Weights of a small class-conditioned image diffusion model: trained on stained colorectal tissue patches (NCT-CRC-HE-100K).
Rows from block 2, named by matrix and row number. Each number is 128 + 24 x the weight over its row's rms, rounded and kept within 0 to 255. All counts start at 0. Numbers have three digits each. After the name is the row's rms in percent of the matrix's.
# q: attention query (model.enc.1.1.attn.q.weight, 128x128), inputs 0-127
q.34 097:130116140099111109126089186147140133092101136130121113095136069084128159130092135139139115162147137156126121167129144180078154095134086120122175117086104133146177137157135133099111145130172146088138116129155183088142120147160123142127158150131147124116100129147133172126167115134135158159108114162106166148118118104129129104139096104121103141148136142133129118129116119129127176129149
q.35 081:158125162112164134129156132125129094114130128158144093155091132139164155174117131110125093128166162124125128111146111100132048082137127148177108138115155110166141109137112126133114182118089136170144087166108095117110109132125145111136159142135116147089148144104116139149105119136136140150121099118163146139167172130133118176163134109117108130160109138104085123158164143127143160126119
q.36 083:141122112159104138104107164139095088129108122128119128129132114137147135118136120176104134139103151137105159140138134068107144173167142125097116126120146138116076080149105180083117087147110110107163109093118136102144139132169071113114117157115160178106096111111137078147160118110147078141127157156121135153137113112096102121102111116168151129106142154120134116112114113128129162122144
q.37 081:107100193156123124149150099137130133156145135092166147133138070141128121120143174158061171147084151074093118119122152101109154140143116123142128103121149145145146125167132139114127169102127104149115139125115152135096105111120146099145131145187137118162161123119144117103108141160134141150153160168159159101112100112095103135148095116160118138120136131141161120113121131153127160094135
q.38 084:167147131154135108154125075092135138147137117130136121107109118156179148117118157094126162143151119148114142088100130102161111142150115157138177166153135147116099097127134120097128106092114186177088146143103145131126094167106153130125129139148102088086157117144074092139111133151137149138141105100147140111113158119071129121133113147148163130131118116136166111122121150135121080101136
q.39 083:139106124119113156110131142129109126099116118148112085219141148150150134148127121152116115171134155138111116108188170100156178159098136135135150142127145142112111123118119118076162130124088125156129118125166124097138113096148098143100100159125147117109106100119110125109109120149092121155167083125158139135139167106127150135127093120132161105136104105104100133085120163110165156142155
q.40 083:086139139117105128137139158124092145149100093141174156129086083131133089169129132121116167177101100132120115129121159105159099133110111092105120157112156158123108161139104119133170133146130128130145112108093164115100114113135129135107121141151139142144095124146135148131076157129059117136085131124133110147134149147120110147139133094079103137103152140095101121115140113136130139043142
q.41 082:124119171115141139087162141128138171102134117132125165141121110173137121188156067147131132110131122169121149169107143126159135155145104149121165099108098127110124137093111155130141079092133135103126165108166148125099140088115094138136155116138171120093169129136124093159113138157058131103128102162134168136134121144132144122121152116095131122127117126134120104153176142134147153110141
q.42 081:117121094111124149075123126141127109135119137117148129114150093106149147098132147164139133187131125132085157101078065100137172188148162134132149117120148149099123165113152140112152159133122129157150153129146166128076139109119148136159107140145152135093130125142132135177106110132132128167137139191107102154170123115114133117116081149105115129142143132113136106131094144134120150107083
q.43 078:121124127155109128072129105122080129107126115136099125178135174159144109087180090104102110094152156162110140180116108130170144130143144124125138115150159169130083120119120116119137117100123089127110164136133127113128103135139142090133168099088095124101102150149121129164080134101140102112126144146160101154131130132156157105109098163109107138162114123112114111137144121130103109099077
q.44 080:140174128116123157124140065143152123139136114158144123145170109135105146059119103109159126145152142114108160143112135141120110140098152116126112146172147126112115147181140093144072162102106112150164116106113114142099101112132153108151138133111124109148155131078108128155110118112160106120080129175149157147178156135147113140129096138125090165137106097134145122158109129138092113105101
q.45 079:091144100160085135106104111124116113109170100108094127108114113148134130135143122108131092087184114124123126150088131154116110151138104074159113091091145150125147099129153128130119063163141145115125165140116130122137118149158136111121126105115112144081154114137124128126079066146147119113128115145090103149190134119153141123109178115103123091122093095123127115155141104099136109128108
q.46 078:140143133134093116175112138113087130121142118108164080107107103092111136138129166162112117117165125099114122155111111101150151129096113110121149136116106100155177109151115156128132175089129100136118141091113187152146135144132089115158094135119106151133091138140121169136135123130169137111128146130149169150134084096162168116120112132096141098131101182094165108093099121126108137116148
q.47 083:100104162143155097145158142115150130130106160117108115176130172134152116157139125152160067126084146137150136154146125136114104127092104189167131103177110132156140099120120151113148136142123127104127143137130144135142159136114107126093164164123138154119114153114165118118106093109106168108159129091160184174112153114148158111122081150118125149150094119109111142148106121101115116112160
q.48 082:112158127147141135108129081077153137140167133061124150087135130136111118133121129157157132134140166134158155139179154101132180148122136129100137109170135104150103091128130119122092110136103144111133051115157137138120118120118074134136120117130100130123144151152087107114108091139109143116128151118104075124113152119197103120113130132127130169122132149152149120156087085127138121121123
q.49 073:171125141137153111141114123150097115110107137126112105131131137162143160105147120132128134105129145080102131102180142150091157181129095187093098162157120146115137161174097142148152141179134176104126108135153113096128095131129136148141095150123115121147116135121122125139130139139134133144119098132132125145057112122137068111127113117122113134135095112162167136129102124125080066101136
q.50 085:118120160092162053141140113161166126122119181062120092090133152134101129151161129148121113133105151126156122088175102168105127146146149114110119118130112178133113137147153153163139141152148137120104124158150150112132102164128130148157163160104096149129119123128107141094129138169076151127136131145132148165111075158120106095144120126132121130121108161155150131140134140118089118128138
q.51 086:118087057141124143148127125118117155108157106135132134124172095117120146112109086170142103106076138140150110128084168115123093110142124119067166146114164102153162108126155124171112097151118113096127113106111116100125162139139147140114137186131122114116092106133123134113114098135138152150113136147155125134135097098182108112099165138155133138160129113160169128148155161130100119126145
q.52 077:155125140113158129164090144138124087173108109094141107150127156096126132123117154090146143099131104161118122100137158118158159163128149162144125148093097126141160127126150112132108150153101140133130113135159148134158112127126149083097145125097106095145107120082059124133122148135137086102139095087125137141091134108160107181143151110130172134171116157101098138123080122142121119099099
q.53 081:094076139158094131136175163100096149137121144077128131167137096123098130101185148124140098133098142112127148150116124062118129121133137109131121123126154079105134139141139109142131162139168122118162116123148141137164113168103149106145099125120142152135118095092105164121108164097125149124124154174142171096156126129157142089141129161117114140095118171123151154110111130178137126112119
q.54 090:130105126102143149114134155134090141127127134131135084151089131141130112122114160094126116092093112147088132113136103108150139146101140153111216162117135177184122127141112137115171157111085123146128119126116130175138139159142159159132101148127162109153162124160117138138112122156125109144158136134119113133178100083134121177137140108128098144151156124113139110083094183137115136119111
q.55 088:151135068141118117118136130159092112106153074123139100145129151164155119129083152118138104109122127117132171108151087159141121108113136166108128163122157092129114117122146147098117126087124115132159089083147147100109131171138091115072121116136137101157150143077142119125127140102125116159153166121151149092125108128115108139137147158118080114101144161160097103106128116149159148081137
q.56 071:150107143143123130138110106136098122133120101151149085169135118116077137175161142077102137148111131143117145128111135159123156101128134111142094119086095154130104107122102109142152159101117136174116117151139117113153145126102180124145128145099131129130112112122129110136125103073143102122159078128146132172079063134087137140151136163159171132118163128098124095099130097159118131117093
q.57 086:150148103113142150133136123113138137144147127115103134117113104087090097159118092144097148108082137118134096124117152145137079152165103128097138118116115134134115144154164139126103129131142155139131133145143174123142135119099080100135174097111115161138113117104163136117138099097138080186131128160086137079100111094139130114131153141145101178106195122156173134127145133155085126122112
q.58 076:094116141161112101113125102125126153098143083118126141106092078147143117151174155143166136095125140123146126106125113087130119109124096116098132122115116149145127147136132075166119126124065185103121108097113115121149135182120166120126170137124169152162146073110136092107098085130129124148108135113096124139179102105103112124134125138113122127124134104157159108143117138131089099099152
q.59 068:115106124082146116141164118130169096132166098098125095094135085110134128144115078176137152162108083133123150153151130111109120154114096125127132143112153122131169143151132144132126085141110080104140131120140141123166162076121127088115142147092128097105107131111128136127146164140093161117155146130106180111108144137116127101122148091163087099157108149106145096156152135095097105136136
q.60 082:166121088141150130082116175130119143114098156101129099105148157164107129126135093138107106104152115098123105130117101148155126091123097170108171148145136134136138121150130132121162119136141104137120134133118201122128130159133117117123152115102139117098119173085149132180143118142123111109148091163113157110149068086136171120105106130098129094150160105160174149105143103148110139123112
q.61 087:128144115132124146156110152163103125130109078075147128133112101102149105142113125091116168090133127125118109090068105124098124167135130104136170113094110169079157088129152170135150129152146097170119145120086155111146165108125145151118118110132110133102132132139140127122112115089166150146152152128143139134117085106108145153110124173147132117076166129153139134115118122153122110169085
q.62 094:163133119154139152098089125141090110131131111129123115173109158170154139070083120101148133125122127138089157153125104085108123115120132101099172137122129165146106150108099107084122142117123087094119125120149143177130148143144114129090073135119128138110103146178126107136098137089088103110120149098146112116158159093148110118100133119075094145161131136148097145155134132148157131137123
q.63 083:151147129087130073060133105127116142157131122089113123148125144141144145129138110139139112152118092149103160144150102102140082065115108132114131122130109137130129112112144095106093108094105145113114125136140145150108099149133120169122182114129103160135160150100101102139146155144098125110126148122087110171199130143135131104097131103124145105153175100138118170158127133142101129099096
q.64 105:090156101102139098097149120119157096116135147120120145101151146146105145150166153065163113131158134148095113143105153160142097156114123117112111112197137118080164110136129166100124131127136150159115161115108130138110098111138147155194134160081133136141144120133168104131107125121177102108160124134097156135126088095126118123105101097116124141129149126140142115137125157135070148104117
q.65 119:162124164165157136133117078079153186100106142105086114156115105142136136148094133135124150108126121127109146083138109117153098136188096102143114139128152121165121118139144154072167107146139124145135125139117102077154130134164147087089167106116098140124154111153123115132157141095111185136129117126145156117133127123142093127134121171135071156127146124140129120140112109130153097129126
q.66 109:130151151106166167108139134120113169126155120109123130117118155114131091101108116152099150154110099111132108090164185197138132145114166109140154094102127146149172122121116137146207150142126073121106102144150144111142118123092143160104125142130148171140102157161136126111139134163139141130103099120142096106116124120129110117112101084095147099134112109178130128119137126131124086114106
q.67 108:136117087135139124084137125164140128156173116143119107112130161132110115134147097125103140140158138112106117132159169127114125123120131120152100112134137133154116157109119152123156116144119144120111086092177134137093130113123075174125105150135124144090095140101163137084139126191126144114129138122164140128084094118189093070134109097099133080139076146133144112163149139116135111149105
q.68 108:130142134092101166143171131101171120158132123097090089061100128128151099122172112137112071130070119149149156144121135156137113119123117142110148131110117104162108121143127106096098096136130118115101123117121134133125154148106117137155094161122130083146121123138160155108111146155137145168165123138138123125157104139155133122130132084142138086118103108175141143067158124172138103128156
q.69 111:137141133111160132117171150148106162139131112094115073098085111148133151151141149121146127110111141112125158118142136158129185181132105141139146138138126115080148165155141122136099126137092150140182130085124110123085119119116140144141122120149179097157145126115151117152132164163129148142141087129127156139071120142122125082141187100077113127124144157113151107152143124149148137101148
q.70 110:139120155128139137119163102131127109120110145100151183107109156120071144127135144142162124117151149097136152162108115124111167122109117123105182135132115110124095093087108107120127146087135120112114108069148152184126128121095119127141152112147160122132127156160092150122131080098137130102084140121119078104152156125116109107150084168134081118131136132141135105158099066125120112114134
q.71 091:100155117098093094163156156089173117096136150137108124135153115132128082149136119137118139137120130170131128106151146149125166093116111135099135100099099100161150130147110172106163120089151135125102150163111131072123155137118125166150135132086117124148134080139173105103115151119179129162180119117186116117136115127145122123150132125074137130138106144100105145106135134130146153102158
q.72 111:094127119091135140131174156147100122094161129123140128124150110126101126114130131136140090127151132119130138146105129165116154126113105145165092117124137171121128095171082136102128109110124125158113089098126158130172124083111120147172105124075173091099129095149116133137134132080099151128104126200124162155113154130129188105090121119118122107177109145152123160120131114112113150123136
q.73 094:094142121135085168145128110125061116143119101138103147121135147091118129145131134151157088117167131140111124124123168140115139130126161052105122129130126171120127111127100158118131139138166106132100124151156140127124166138111132142130112169108139144083080124124083144096134109087169143111121156129130098113161123111157123138186091113131112153131172161177153156117140132115115144163108
q.74 109:139144122115146100150136163153120143139089128107142138085147089144097111060113144133136127089117100105173136123103128120112117119153138099146103132154165146110164113116169132133103120137126114118077135133128166147114104155109151100093069129162098119107144141145145126123133148151132154126108140134059119085170083150181098097136099111144119149148122145144150118146101115127121131169117
q.75 112:096114104125133171094109153152086152147109132133114112115155194117128143127112123128177161154111124145146125155105125103141144138148144089124109154105121136121181154100142116145148132137143138121127166117070173109105150126140082154151170150108098176110180091130152144095158110135144129135119133146145114160116135137136145196116095131134166132129141119148112114083126131108145134164121
q.76 121:139116126139099142076129115111131153149150134111110171127110084152142110159149116150120082137121109123116098132112133127137153187144117151159100169102120129154071123132126120085112081154128112110105155153124147103164147121124112094147113129120122160156162110089089137124089115123147141132131107154141211126141096124167125122147137096141113107136127129181131147130087161133115148120166
q.77 102:116091105134165147136153165112080117119137128180134117136152105094100139146133129077154076138130138100153134114114161106130123111088108113177130102102147119118096134100143107119147116118125120096104100097130115097131150144193160122160120169171152180122174149087162148113143118152142139098132117118161169099145103103147126128132111128133135120111138105154155113121167162147142114146124
q.78 099:069112128110140119131153133092099114151121122115150106171150120113103116104104085135117126183168103126115146152158136137137085087145130139148125079105136130109134118141121128101136146122164111179116103118131152137159118135140148156148111089137119147102156154138103114139138145125117128126137151122129089080133176120115116131122090142129146111163173128034120129141093129089103095149128
q.79 120:109161155148138121137119140095116111117133165120147047103144143159124075131139134156121129125117124125111136125130139153139041137132115095122128076145112138139137104139128127148142124139128108169095131110131118097134114140072128116150099154101157104124111125111106123102130116169135159151125145140089114119079151120138149062144114135140152094129134112171131081136122135106121080166105
q.80 114:158118173133126145147149147130108180129175159163109143106118165136145111142156077117088136153153115132124117180118133157132099132150086144155115130146131146151144131109108125168134095111140127083122086133119140175160092103145133105151111084127133161086130135143145103154148106154099137106106141134077163133136107167136146112110115111161111108136108135172153105141188114132131116125145
q.81 109:102163099149176122121140101086174116141172138086103132174107137135128149140124070077145122139117127146135092133107152138122084154126171135102125127120187130136173086140134121127112136098117107115112091103124099130113118137141158161124145116121141155105153120146115114114121149125154109124152135127175137061096088115110142131131132155139149122145090104129118131131130163156145150122073
q.82 103:164138148150119141148127150127126156117101136097155143149110140103148131166166124099165126145197101174156125155141158114106155089149083123116096117142122164098132106139142141132124096131123147091162101092114117140115121143192135104148099120114118155139157162112144115149143093173100104140112138162110116161149140122146122121120098118186175102128114125157147112144166097123115127128157
q.83 117:132114126099134136099099134107118189124145096135130122143127132145153128138093124082123123093110142127116130110140112106108122134090144094100173090169115097146143139156118104144112167117107135150138121168142116143127108114119130114168102116148146166128117112124142134180062141128163080135151117101130096138117168095088158120093141163126137093177173120164103125131136164150116164116094