{"image_size": 48, "conditioning": "class", "num_classes": 9, "attention": true, "beta1": 0.9, "max_precond_dim": 1536, "steps": 9400, "lr_schedule": "cosine_restarts", "weight_decay": 0.1}
Rows from block 3, named by matrix and row number. Rows with one number belong to one channel. Each number is 500 + 40 x the weight over its row's rms, rounded and kept within 0 to 999. All counts start at 0. Numbers have three digits each.
# convs0: first 3x3 conv (model.mid.0.convs.0.weight, 256x256x3x3, standardized in use), inputs 252-255, a 3x3 kernel for each
# convs1: second 3x3 conv (model.mid.0.convs.1.weight, 256x256x3x3, standardized in use, transposed), outputs 252-255, a 3x3 kernel for each
convs0.141:503459409493456499553558597459508517484524478454515475472488445514500462538529446546588460505579562450492509
convs0.142:563572545433449444470506551476434464477407457482406421583542495553418492539454499486488532446462473486495470
convs0.143:485575530448467457496517458465495580543458449505453493518519500509456501454489471530536544468519549511507474
convs0.144:514521516433435489526617564468594562492593521448465420529493551498448493511435503462519544492491460510503480
convs0.145:454461472438454465453453463490484493484474487498488491506498502507503515515517522468472485465472484475477490
convs0.146:548534453508476440404423460491563549471476562561542550504462505486437490485468492521511489480510495484583531
convs0.147:579481475569489537473569547496481495475528533500475486482514458483474455453534500569470495428500574501550542
convs0.148:523514507434479474489559502495510483551469415483458457545450462405381481458534527497476461471479420547500461
convs0.149:516530475437525454582536518493560470488531545480497431526511478451468498490520579472520499496519454527473492
convs0.150:585517472524470466494519472481511444514524471489524419510487470462459513523508461469552428542555517482572528
convs0.151:479541600369446507485530465463445510558495586469530464490526552507421498465471491543514498479502540533500509
convs0.152:498422453444444509536515484469474491505545440512508508525533543476536500448474461482529502487498540443472532
convs0.153:498453465462425438495485486521470539570493533482444446460500503505499510476499513458549488503504468454574502
convs0.154:486473528548438456437576493474478477546604551480388450490443529522498451433416462451418462503515539475548551
convs0.155:501477478495424433516528505456445529417534534449485445535451459529479456434440502471583553519500471469498458
convs0.156:528496466564473428539507534599423482488545515523518531523459487462433518460478512454559513477539499468512474
convs0.157:488504489472506392474516516406442396552511483496487448521457479450469492518530467513514462489491481508544500
convs0.158:539553554455585517443560440542452426463474532490514394551485519426470485446491525465513525503547486439508432
convs0.159:510501487511485550493472502444496457495499478533525487492443473475479527476507569500511394512525455553552507
convs0.160:517549544500513521535525501486509508473524430481437501486461450530505441505507459535542548563544521520537497
convs0.161:515443439458496446538449458505525485438502491564477449553529495492529477468492478449511548496545490486526510
convs0.162:494485448536576572485561557478431530468511509469469502537471473502522534509557527513479522520492573530470562
convs0.163:497437508502505501447550491467473504472580491450489500560484461479519460467526486467468431482486498523477494
convs0.164:551559459487492492464431503533503498533463539461582483528495559490444468498370491569485539482512412548532533
convs0.165:461513524414433487512467482518470468512488411488474494515524485479522506460537523472434482516490523489494482
convs0.166:536503495486476469548465374559568512524484522501530467531551427534504443468463490494505452523485452525523485
convs0.167:522565489471466439509455416542566518481462475498549526484508526492472487510485452474545505496529426477526460
convs0.168:532534486446446514526509494542565384586455446507476487524522506506424431464543524541484492538555514452479427
convs0.169:502510490447498414578559440491522423548520474426430481538516542503411470441458498499535545452467407460524457
convs0.170:494460497487468493479518464506551515514543557470484396574510500511449503444417502531435517516492556508463489
convs0.171:548513511540528455477545478448486450518548563510496499481524535518502498469462528485504530473432544482526485
convs0.172:527500443499584512502515487447494433457573471515538489452497468476499481482526537489500444503492457616602528
convs0.173:496493595476491515428563509469529507502508468490444485511457519551461514489430440505468514493515502463515467
convs0.174:452460544484524551491516494520492556555504529496499478517501487504495464443462451545522557497507594484486551
convs0.175:502511510562570416420423442499498548506442542470462477600577544554546581497461468525491507524563519443445454
convs0.176:473475482487518499428510396447482476534536508556486508553535488463423503478503480499494464523468490480472477
convs0.177:542487520540442445455490410525606504471499420520445493527481441471451460524495501497491521472556559491528445
convs0.178:545436484514505459505490454523499527465561531496448459561448565516424499459543494479463489451484556505511444
convs0.179:456499544452503425441481503471430469429532440492452499468453444447475489515501531579532433496515527507521420
convs0.180:419437496467487524482501470542526506485448497453461462498456458488575495521544463464471455539468504490508500
convs0.181:507482446418364491449507549492394436463450426440533507485474465487485503486513516527474501481452508438524545
convs0.182:550574502405532487459501465501593533573465462581531546480523537466418460548489510555508473467516505529534491
convs0.183:543524572471417506469401437547572528540484516470429502546532506547422423517432467540537566450476477544515517
convs0.184:465513535552518584443417473548534489544478496429488480620529490479441445459490455488513510513462521454498506
convs0.185:460440456511504465432446497492521547553555472504421442460458511474521485518502559496512487521544541435490469
convs0.186:428436405484519519444486428449464533521582551540543460509448507540494491471522495475478511496542567543510476
convs0.187:505485527461494523467478528467547405468548508537558474538526474493495442484542538480505505479491491487511465
convs0.188:508485443609509457602551524476472481521524495536490428465468438461512559514581577475508481519514532575520533
convs0.189:520465477505467519517459490503526511497507491520467500580536425500479509497481495478551536523520478480524488
convs0.190:488478525470456470500503485447505501558529498458506462513529478473452456452510510483523551472500527497498559
convs0.191:497481493551497467449490456480505547450398506501511511504476499506471459507466520496509521509506497543544464
convs0.192:534490485433535509445553470531446462454520525487619487455543501521511568561502507493504514543522427493441472
convs0.193:498575519552508515476535492555463512501470577458523510448530546497458514498546562512500483432515543498496469
convs0.194:453492530477493536523476474483467464441504527518492484486449544559527472525478617518533479509510531504484464
convs0.195:573502482438476470581511554531437472398502551540544560480493516537520571561518473442498487535516562545554465
convs0.196:462448498505423520544529443547513497481513502494487498481444513450537512421527582470546483525525454494531510
convs0.197:383473611439494577466490479452462578505501561459518535492507569496546481497462484441455479513496518487445479
convs0.198:453465520519521496479425511540582517575518521485474514481479494440514513502490542475494456430445546431546486
convs0.199:507432474600513548568515477513518468559484475484514546508477461526540465512540522484420526482533492502569483
convs0.200:466436481603551461563503461536517509514542579569507472504489437522581482451505555442510514529477491572492450
convs0.201:431501562467418579477463552480553521409572506487490467586553509500528473509502479494494559479419502490463564
convs0.202:551615501464427505549506465511488412491471471520444511514532557546534488527505478482536491436472493535458494
convs0.203:539499500533513594481488510414438487516568418481548601488470545475555485480544449415499449525504551530457594
convs0.204:503463487604506496529427600508509435505492447579572506485533453483508528500517522531423481573463479563492456
convs0.205:523569568500421443498509443423540441455503507473407451491532532471488492489418489495516557475445531542516537
convs0.206:493543465562506468556489476489559482500518467506432403543454533536482488568464507511481471537491502529490527
convs0.207:428493461424527536505551491469453508486495471494505516525509479494546522465557534448500512467513469477454479
convs0.208:525527473449521422546534456551571547562477552508526485453469462480520492468469463514528498503502479521539492
convs0.209:508577492507523508438485489506497543435477476534458455513498525499553508440452482455471459508431516576539488
convs0.210:536488510485597500560547474504472447480537468502405471572516506520471531461565508470557498558528519486481523
convs0.211:525356429620511544534491499475453502425509531555609502479418520533530539478554513496429435541545560526487553
convs0.212:578550553583516465611446422471609451518474446451478499462478434419545509473483578524557527446497431521531456
convs0.213:493576495471468484576555454424510520486461500452421445496491517496508509493478484455466543499555518470548516
convs0.214:449444523522510469541507441484511563492485511478498545552477480516503496532481503489517498549537532471473552
convs1.141:489497477547482498545531508448515551503404450546428479526452400478417477567462537529518495541467470574476489
convs1.142:482486455549531502531497507482521573437456540444476518577577549424474467486492451521509466525556512470512443
convs1.143:473469483526551562446492517504451476484524516418455537562503469513579552406423532526512558446427492519494466
convs1.144:479392537534525493499500433619559473514411441462453497528559495532548452477538498531449519532493510428476545
convs1.145:499512557540509578554442440463558534550503561482525428529506464523436460475503516449509514500458538554555544
convs1.146:458486505474492468465482488404445481541461483521507537457523504467536582488481434450463582468538443482521525
convs1.147:442415473537478467515557465472478492483530497517551428482468501542556550495526536548481478486485536560511481
convs1.148:529495563495483451465398472480469515480464489491512448447498562547476438523449460542541538571488520516542457
convs1.149:516474402500437487453488541439491507443528557545463432469428569461524471503492507487459502580480477494505514
convs1.150:487434525486463496461504503543501487502505451576490515478438523499522545573530539475435520569517511577481482
convs1.151:524494454485532580490462507504521447432548470505525562469421516445555416464441514478503445461478521482470439
convs1.152:514501481550512542455545477537527532463480483481497468456462461429503540562513481449560508480502481474452516
convs1.153:483472462477554550464489459496476491479506484512502519504511526465504539530529584544490553523438544465493474
convs1.154:492453473495511439514510503525555592413415506520496530549538594502493465504518535508542484594584501478567412
convs1.155:508464499513464511479515487518498522521471539503505544515549554464512480467538455511463577492536472480431561
convs1.156:499508474513569467508512491495515455486480499515547393457468530582574528467509430509497478575482418570486432
convs1.157:474482478570526475497526521601537479471501420473521510518511420539513552470495532544465489533536586449470503
convs1.158:486473575528480572517512466552484438422445497491415476448443507570467402526415426541469547543462470467490474
convs1.159:483377411565541545627557539513465420520486503486486465400480549493516501485536465467457525552462506540492549
convs1.160:555476488559580512503536475427501509569497546481492494498468486512499397525534426460464448427535495522515512
convs1.161:485481478508436484473445473559558493498496522557537490538482540529561591502490492496451496465458515447505535
convs1.162:503500509513457466566510566452437547551488583535568516411429488399467523528505439553547485519520509515479531
convs1.163:536430581517491481478561490544482497453445484496597504491516552490471532449531526513555561494444551480510562
convs1.164:512518442495491503540476482524537530478549442500447516548439421560527556436528441449529569563554505414477426
convs1.165:487519457515564510454561522446467589436354496495488531450418512533495466537579455528564486525510585521512491
convs1.166:494524492477554546440460512489479509443438495480440487482550547471521433519498551488506527502556562530583537
convs1.167:545513493511494547504551554476526447526506507518443507583417521528451528559430456536488481577440500583527518
convs1.168:547523395538503569443458517437571495545541473548449416503469558614539550506496475466484559489461449553490467
convs1.169:506461418584471449530478485493538479505458453514540486442552555492543474467425528519510520536586488501551470
convs1.170:469536489490482466468470524503565519459480519443430560475544530496610502478535455523539504489545508497545460
convs1.171:524401503504445518536479499497489584499485466568511518452505503561447493536532439497440490497491535490554584
convs1.172:514458488557430544612492544512518442494478493531490491462458488537530526482481551508355493455490556513559612
convs1.173:498499473532468463503479470485452511503434446530471506473515424478517483467490513559545537553560472461496425
convs1.174:482473513472495507479476579463454546418490505439543498537466556517455478582483512517527522513525496502420505
convs1.175:513502482511476501536595575527495534527446493538518527460540461525556456436483463495462473468488459511553467
convs1.176:538441455537523448498489504495543449529471428603468513470440509475590561512564547547502443477483489498489473
convs1.177:471453558469497464426509446526538423537458469471424540463498508554478577539456428534420507454469496456522546
convs1.178:463453474539478491490534507475529535493447542481462553492496594563526504506482498541478476431527510519513490
convs1.179:580483522502552505475461531484566521549498452475499457535497461461522465495509468552449525479549491552508444
convs1.180:515481568508462552548534589508481466486520498491510535457551512503396560422414482482442442529552452493490511
convs1.181:470488523528568583461501493538464563509433490517475488418417421542481540508523523485529590459515570511450507
convs1.182:487538545553550535553466408459475498524524538485411510590489426470464569448576415510556530570483477491465475
convs1.183:497517492508542526496448470497509471499465514487441513531460506582556467474471499503528541491447500505521490
convs1.184:481520522479528488504476518428434574460435499521464443533512562537582531540454564528478545532509535551459524
convs1.185:521491493524461481492469506494542491526438465546584552482506526536557510535600447517488481448491490535492432
convs1.186:530447490530457480542421481534458520488558489475567512552462462498566526617582559553451497476498508467502515
convs1.187:445478515542482547542523512473475534462459501551463455461473471546469516567455446480519462429472540459471521
convs1.188:501464453557509423572496458509543509517516510587467434461398491534603534494512559520469393527498482593512546
convs1.189:518527424488473567472488464494505487474501541478429468479538497498525565569520543525475505543515514405418434
convs1.190:415481566481543512437478508476510547451503468501452511489506583558565494492589466457551456487528454458485424
convs1.191:502510513554544509454452496526496549472421500503516543526439483523496438489462537506489511493545542518533518
convs1.192:514437513449547530495503512515561476455509551443469488558451431364466492520471452517502464545474450454475470
convs1.193:516521492451530498485480509530512530505543599500531553562511480520551511440499528493492455431558542518498512
convs1.194:518530514484447493550507539558544485512573506536563494455484461545519475404514515521470533526471507536459463
convs1.195:442434420467497493551641503460466455466429454491502474496467450516413493525518449520486482460513529551495536
convs1.196:496419482504545428534629579487502542510503550428508496462525503461414542421501589495507501554444492543461450
convs1.197:521474521501507548491559544482552530443540566457521595506506533560470462533399459487602531472543539498568580
convs1.198:482526560465551476459527467506495495426485439516550551515494497441479543428459526537498560449494540514495511
convs1.199:531621476448546511457475497526502486483485590439513499500539490552499481474515516477528509485512464512476562
convs1.200:517502480485494420521484509545600466503476486489522483521551505499445517460510557538517428505505501524505499
convs1.201:468595451460525511478485531541502528430563577502477568561479464506547521536467461477576460485546542432484496
convs1.202:511474488541540493555469506507533471516525497450553469510444491491466482459467531462497534483523534468482487
convs1.203:542469480503539401504518512429469535573462508480549534562560549527501453501512490459557480446502471536479538
convs1.204:557563519509519488582505545467517445500512520455502522564441508448435474473444461464472475550439455497457419
convs1.205:512442511459473520529497469557542486507493517546469496503537525569485462435484496476510450418475546480488488
convs1.206:513514560514578418547450444615570432562469496559476484517545411499463496534509461512476486488494540496577540
convs1.207:483456486535479504517574514510558546531565564602507551512447487485475497500533476468481518536446463544510533
convs1.208:495479515484473555534452503493481482441480403494459434588509511541540500546549550526618573461524447451444432
convs1.209:462522520439490517429499506536513513446454527466464559519480549493476485463451520463539535486519579509417500
convs1.210:505516521528528510484533558483522496489526536454486443543580511404452491530496469408536497577512458488508517
convs1.211:492438443504473433582661500524475427477493551542466449541490470503426500453464419499499499523482441551586520
convs1.212:532582448519520452486506439562540495524486529585408478442554504478439497529514556507505506588554538464470487
convs1.213:462506450466502512493554535530538470442518553483450557580503520519506576505540561435547449548502463431575483
convs1.214:507568511557529479472539492543553443535502482488553592584512514574544502531458541476560532503534463446485491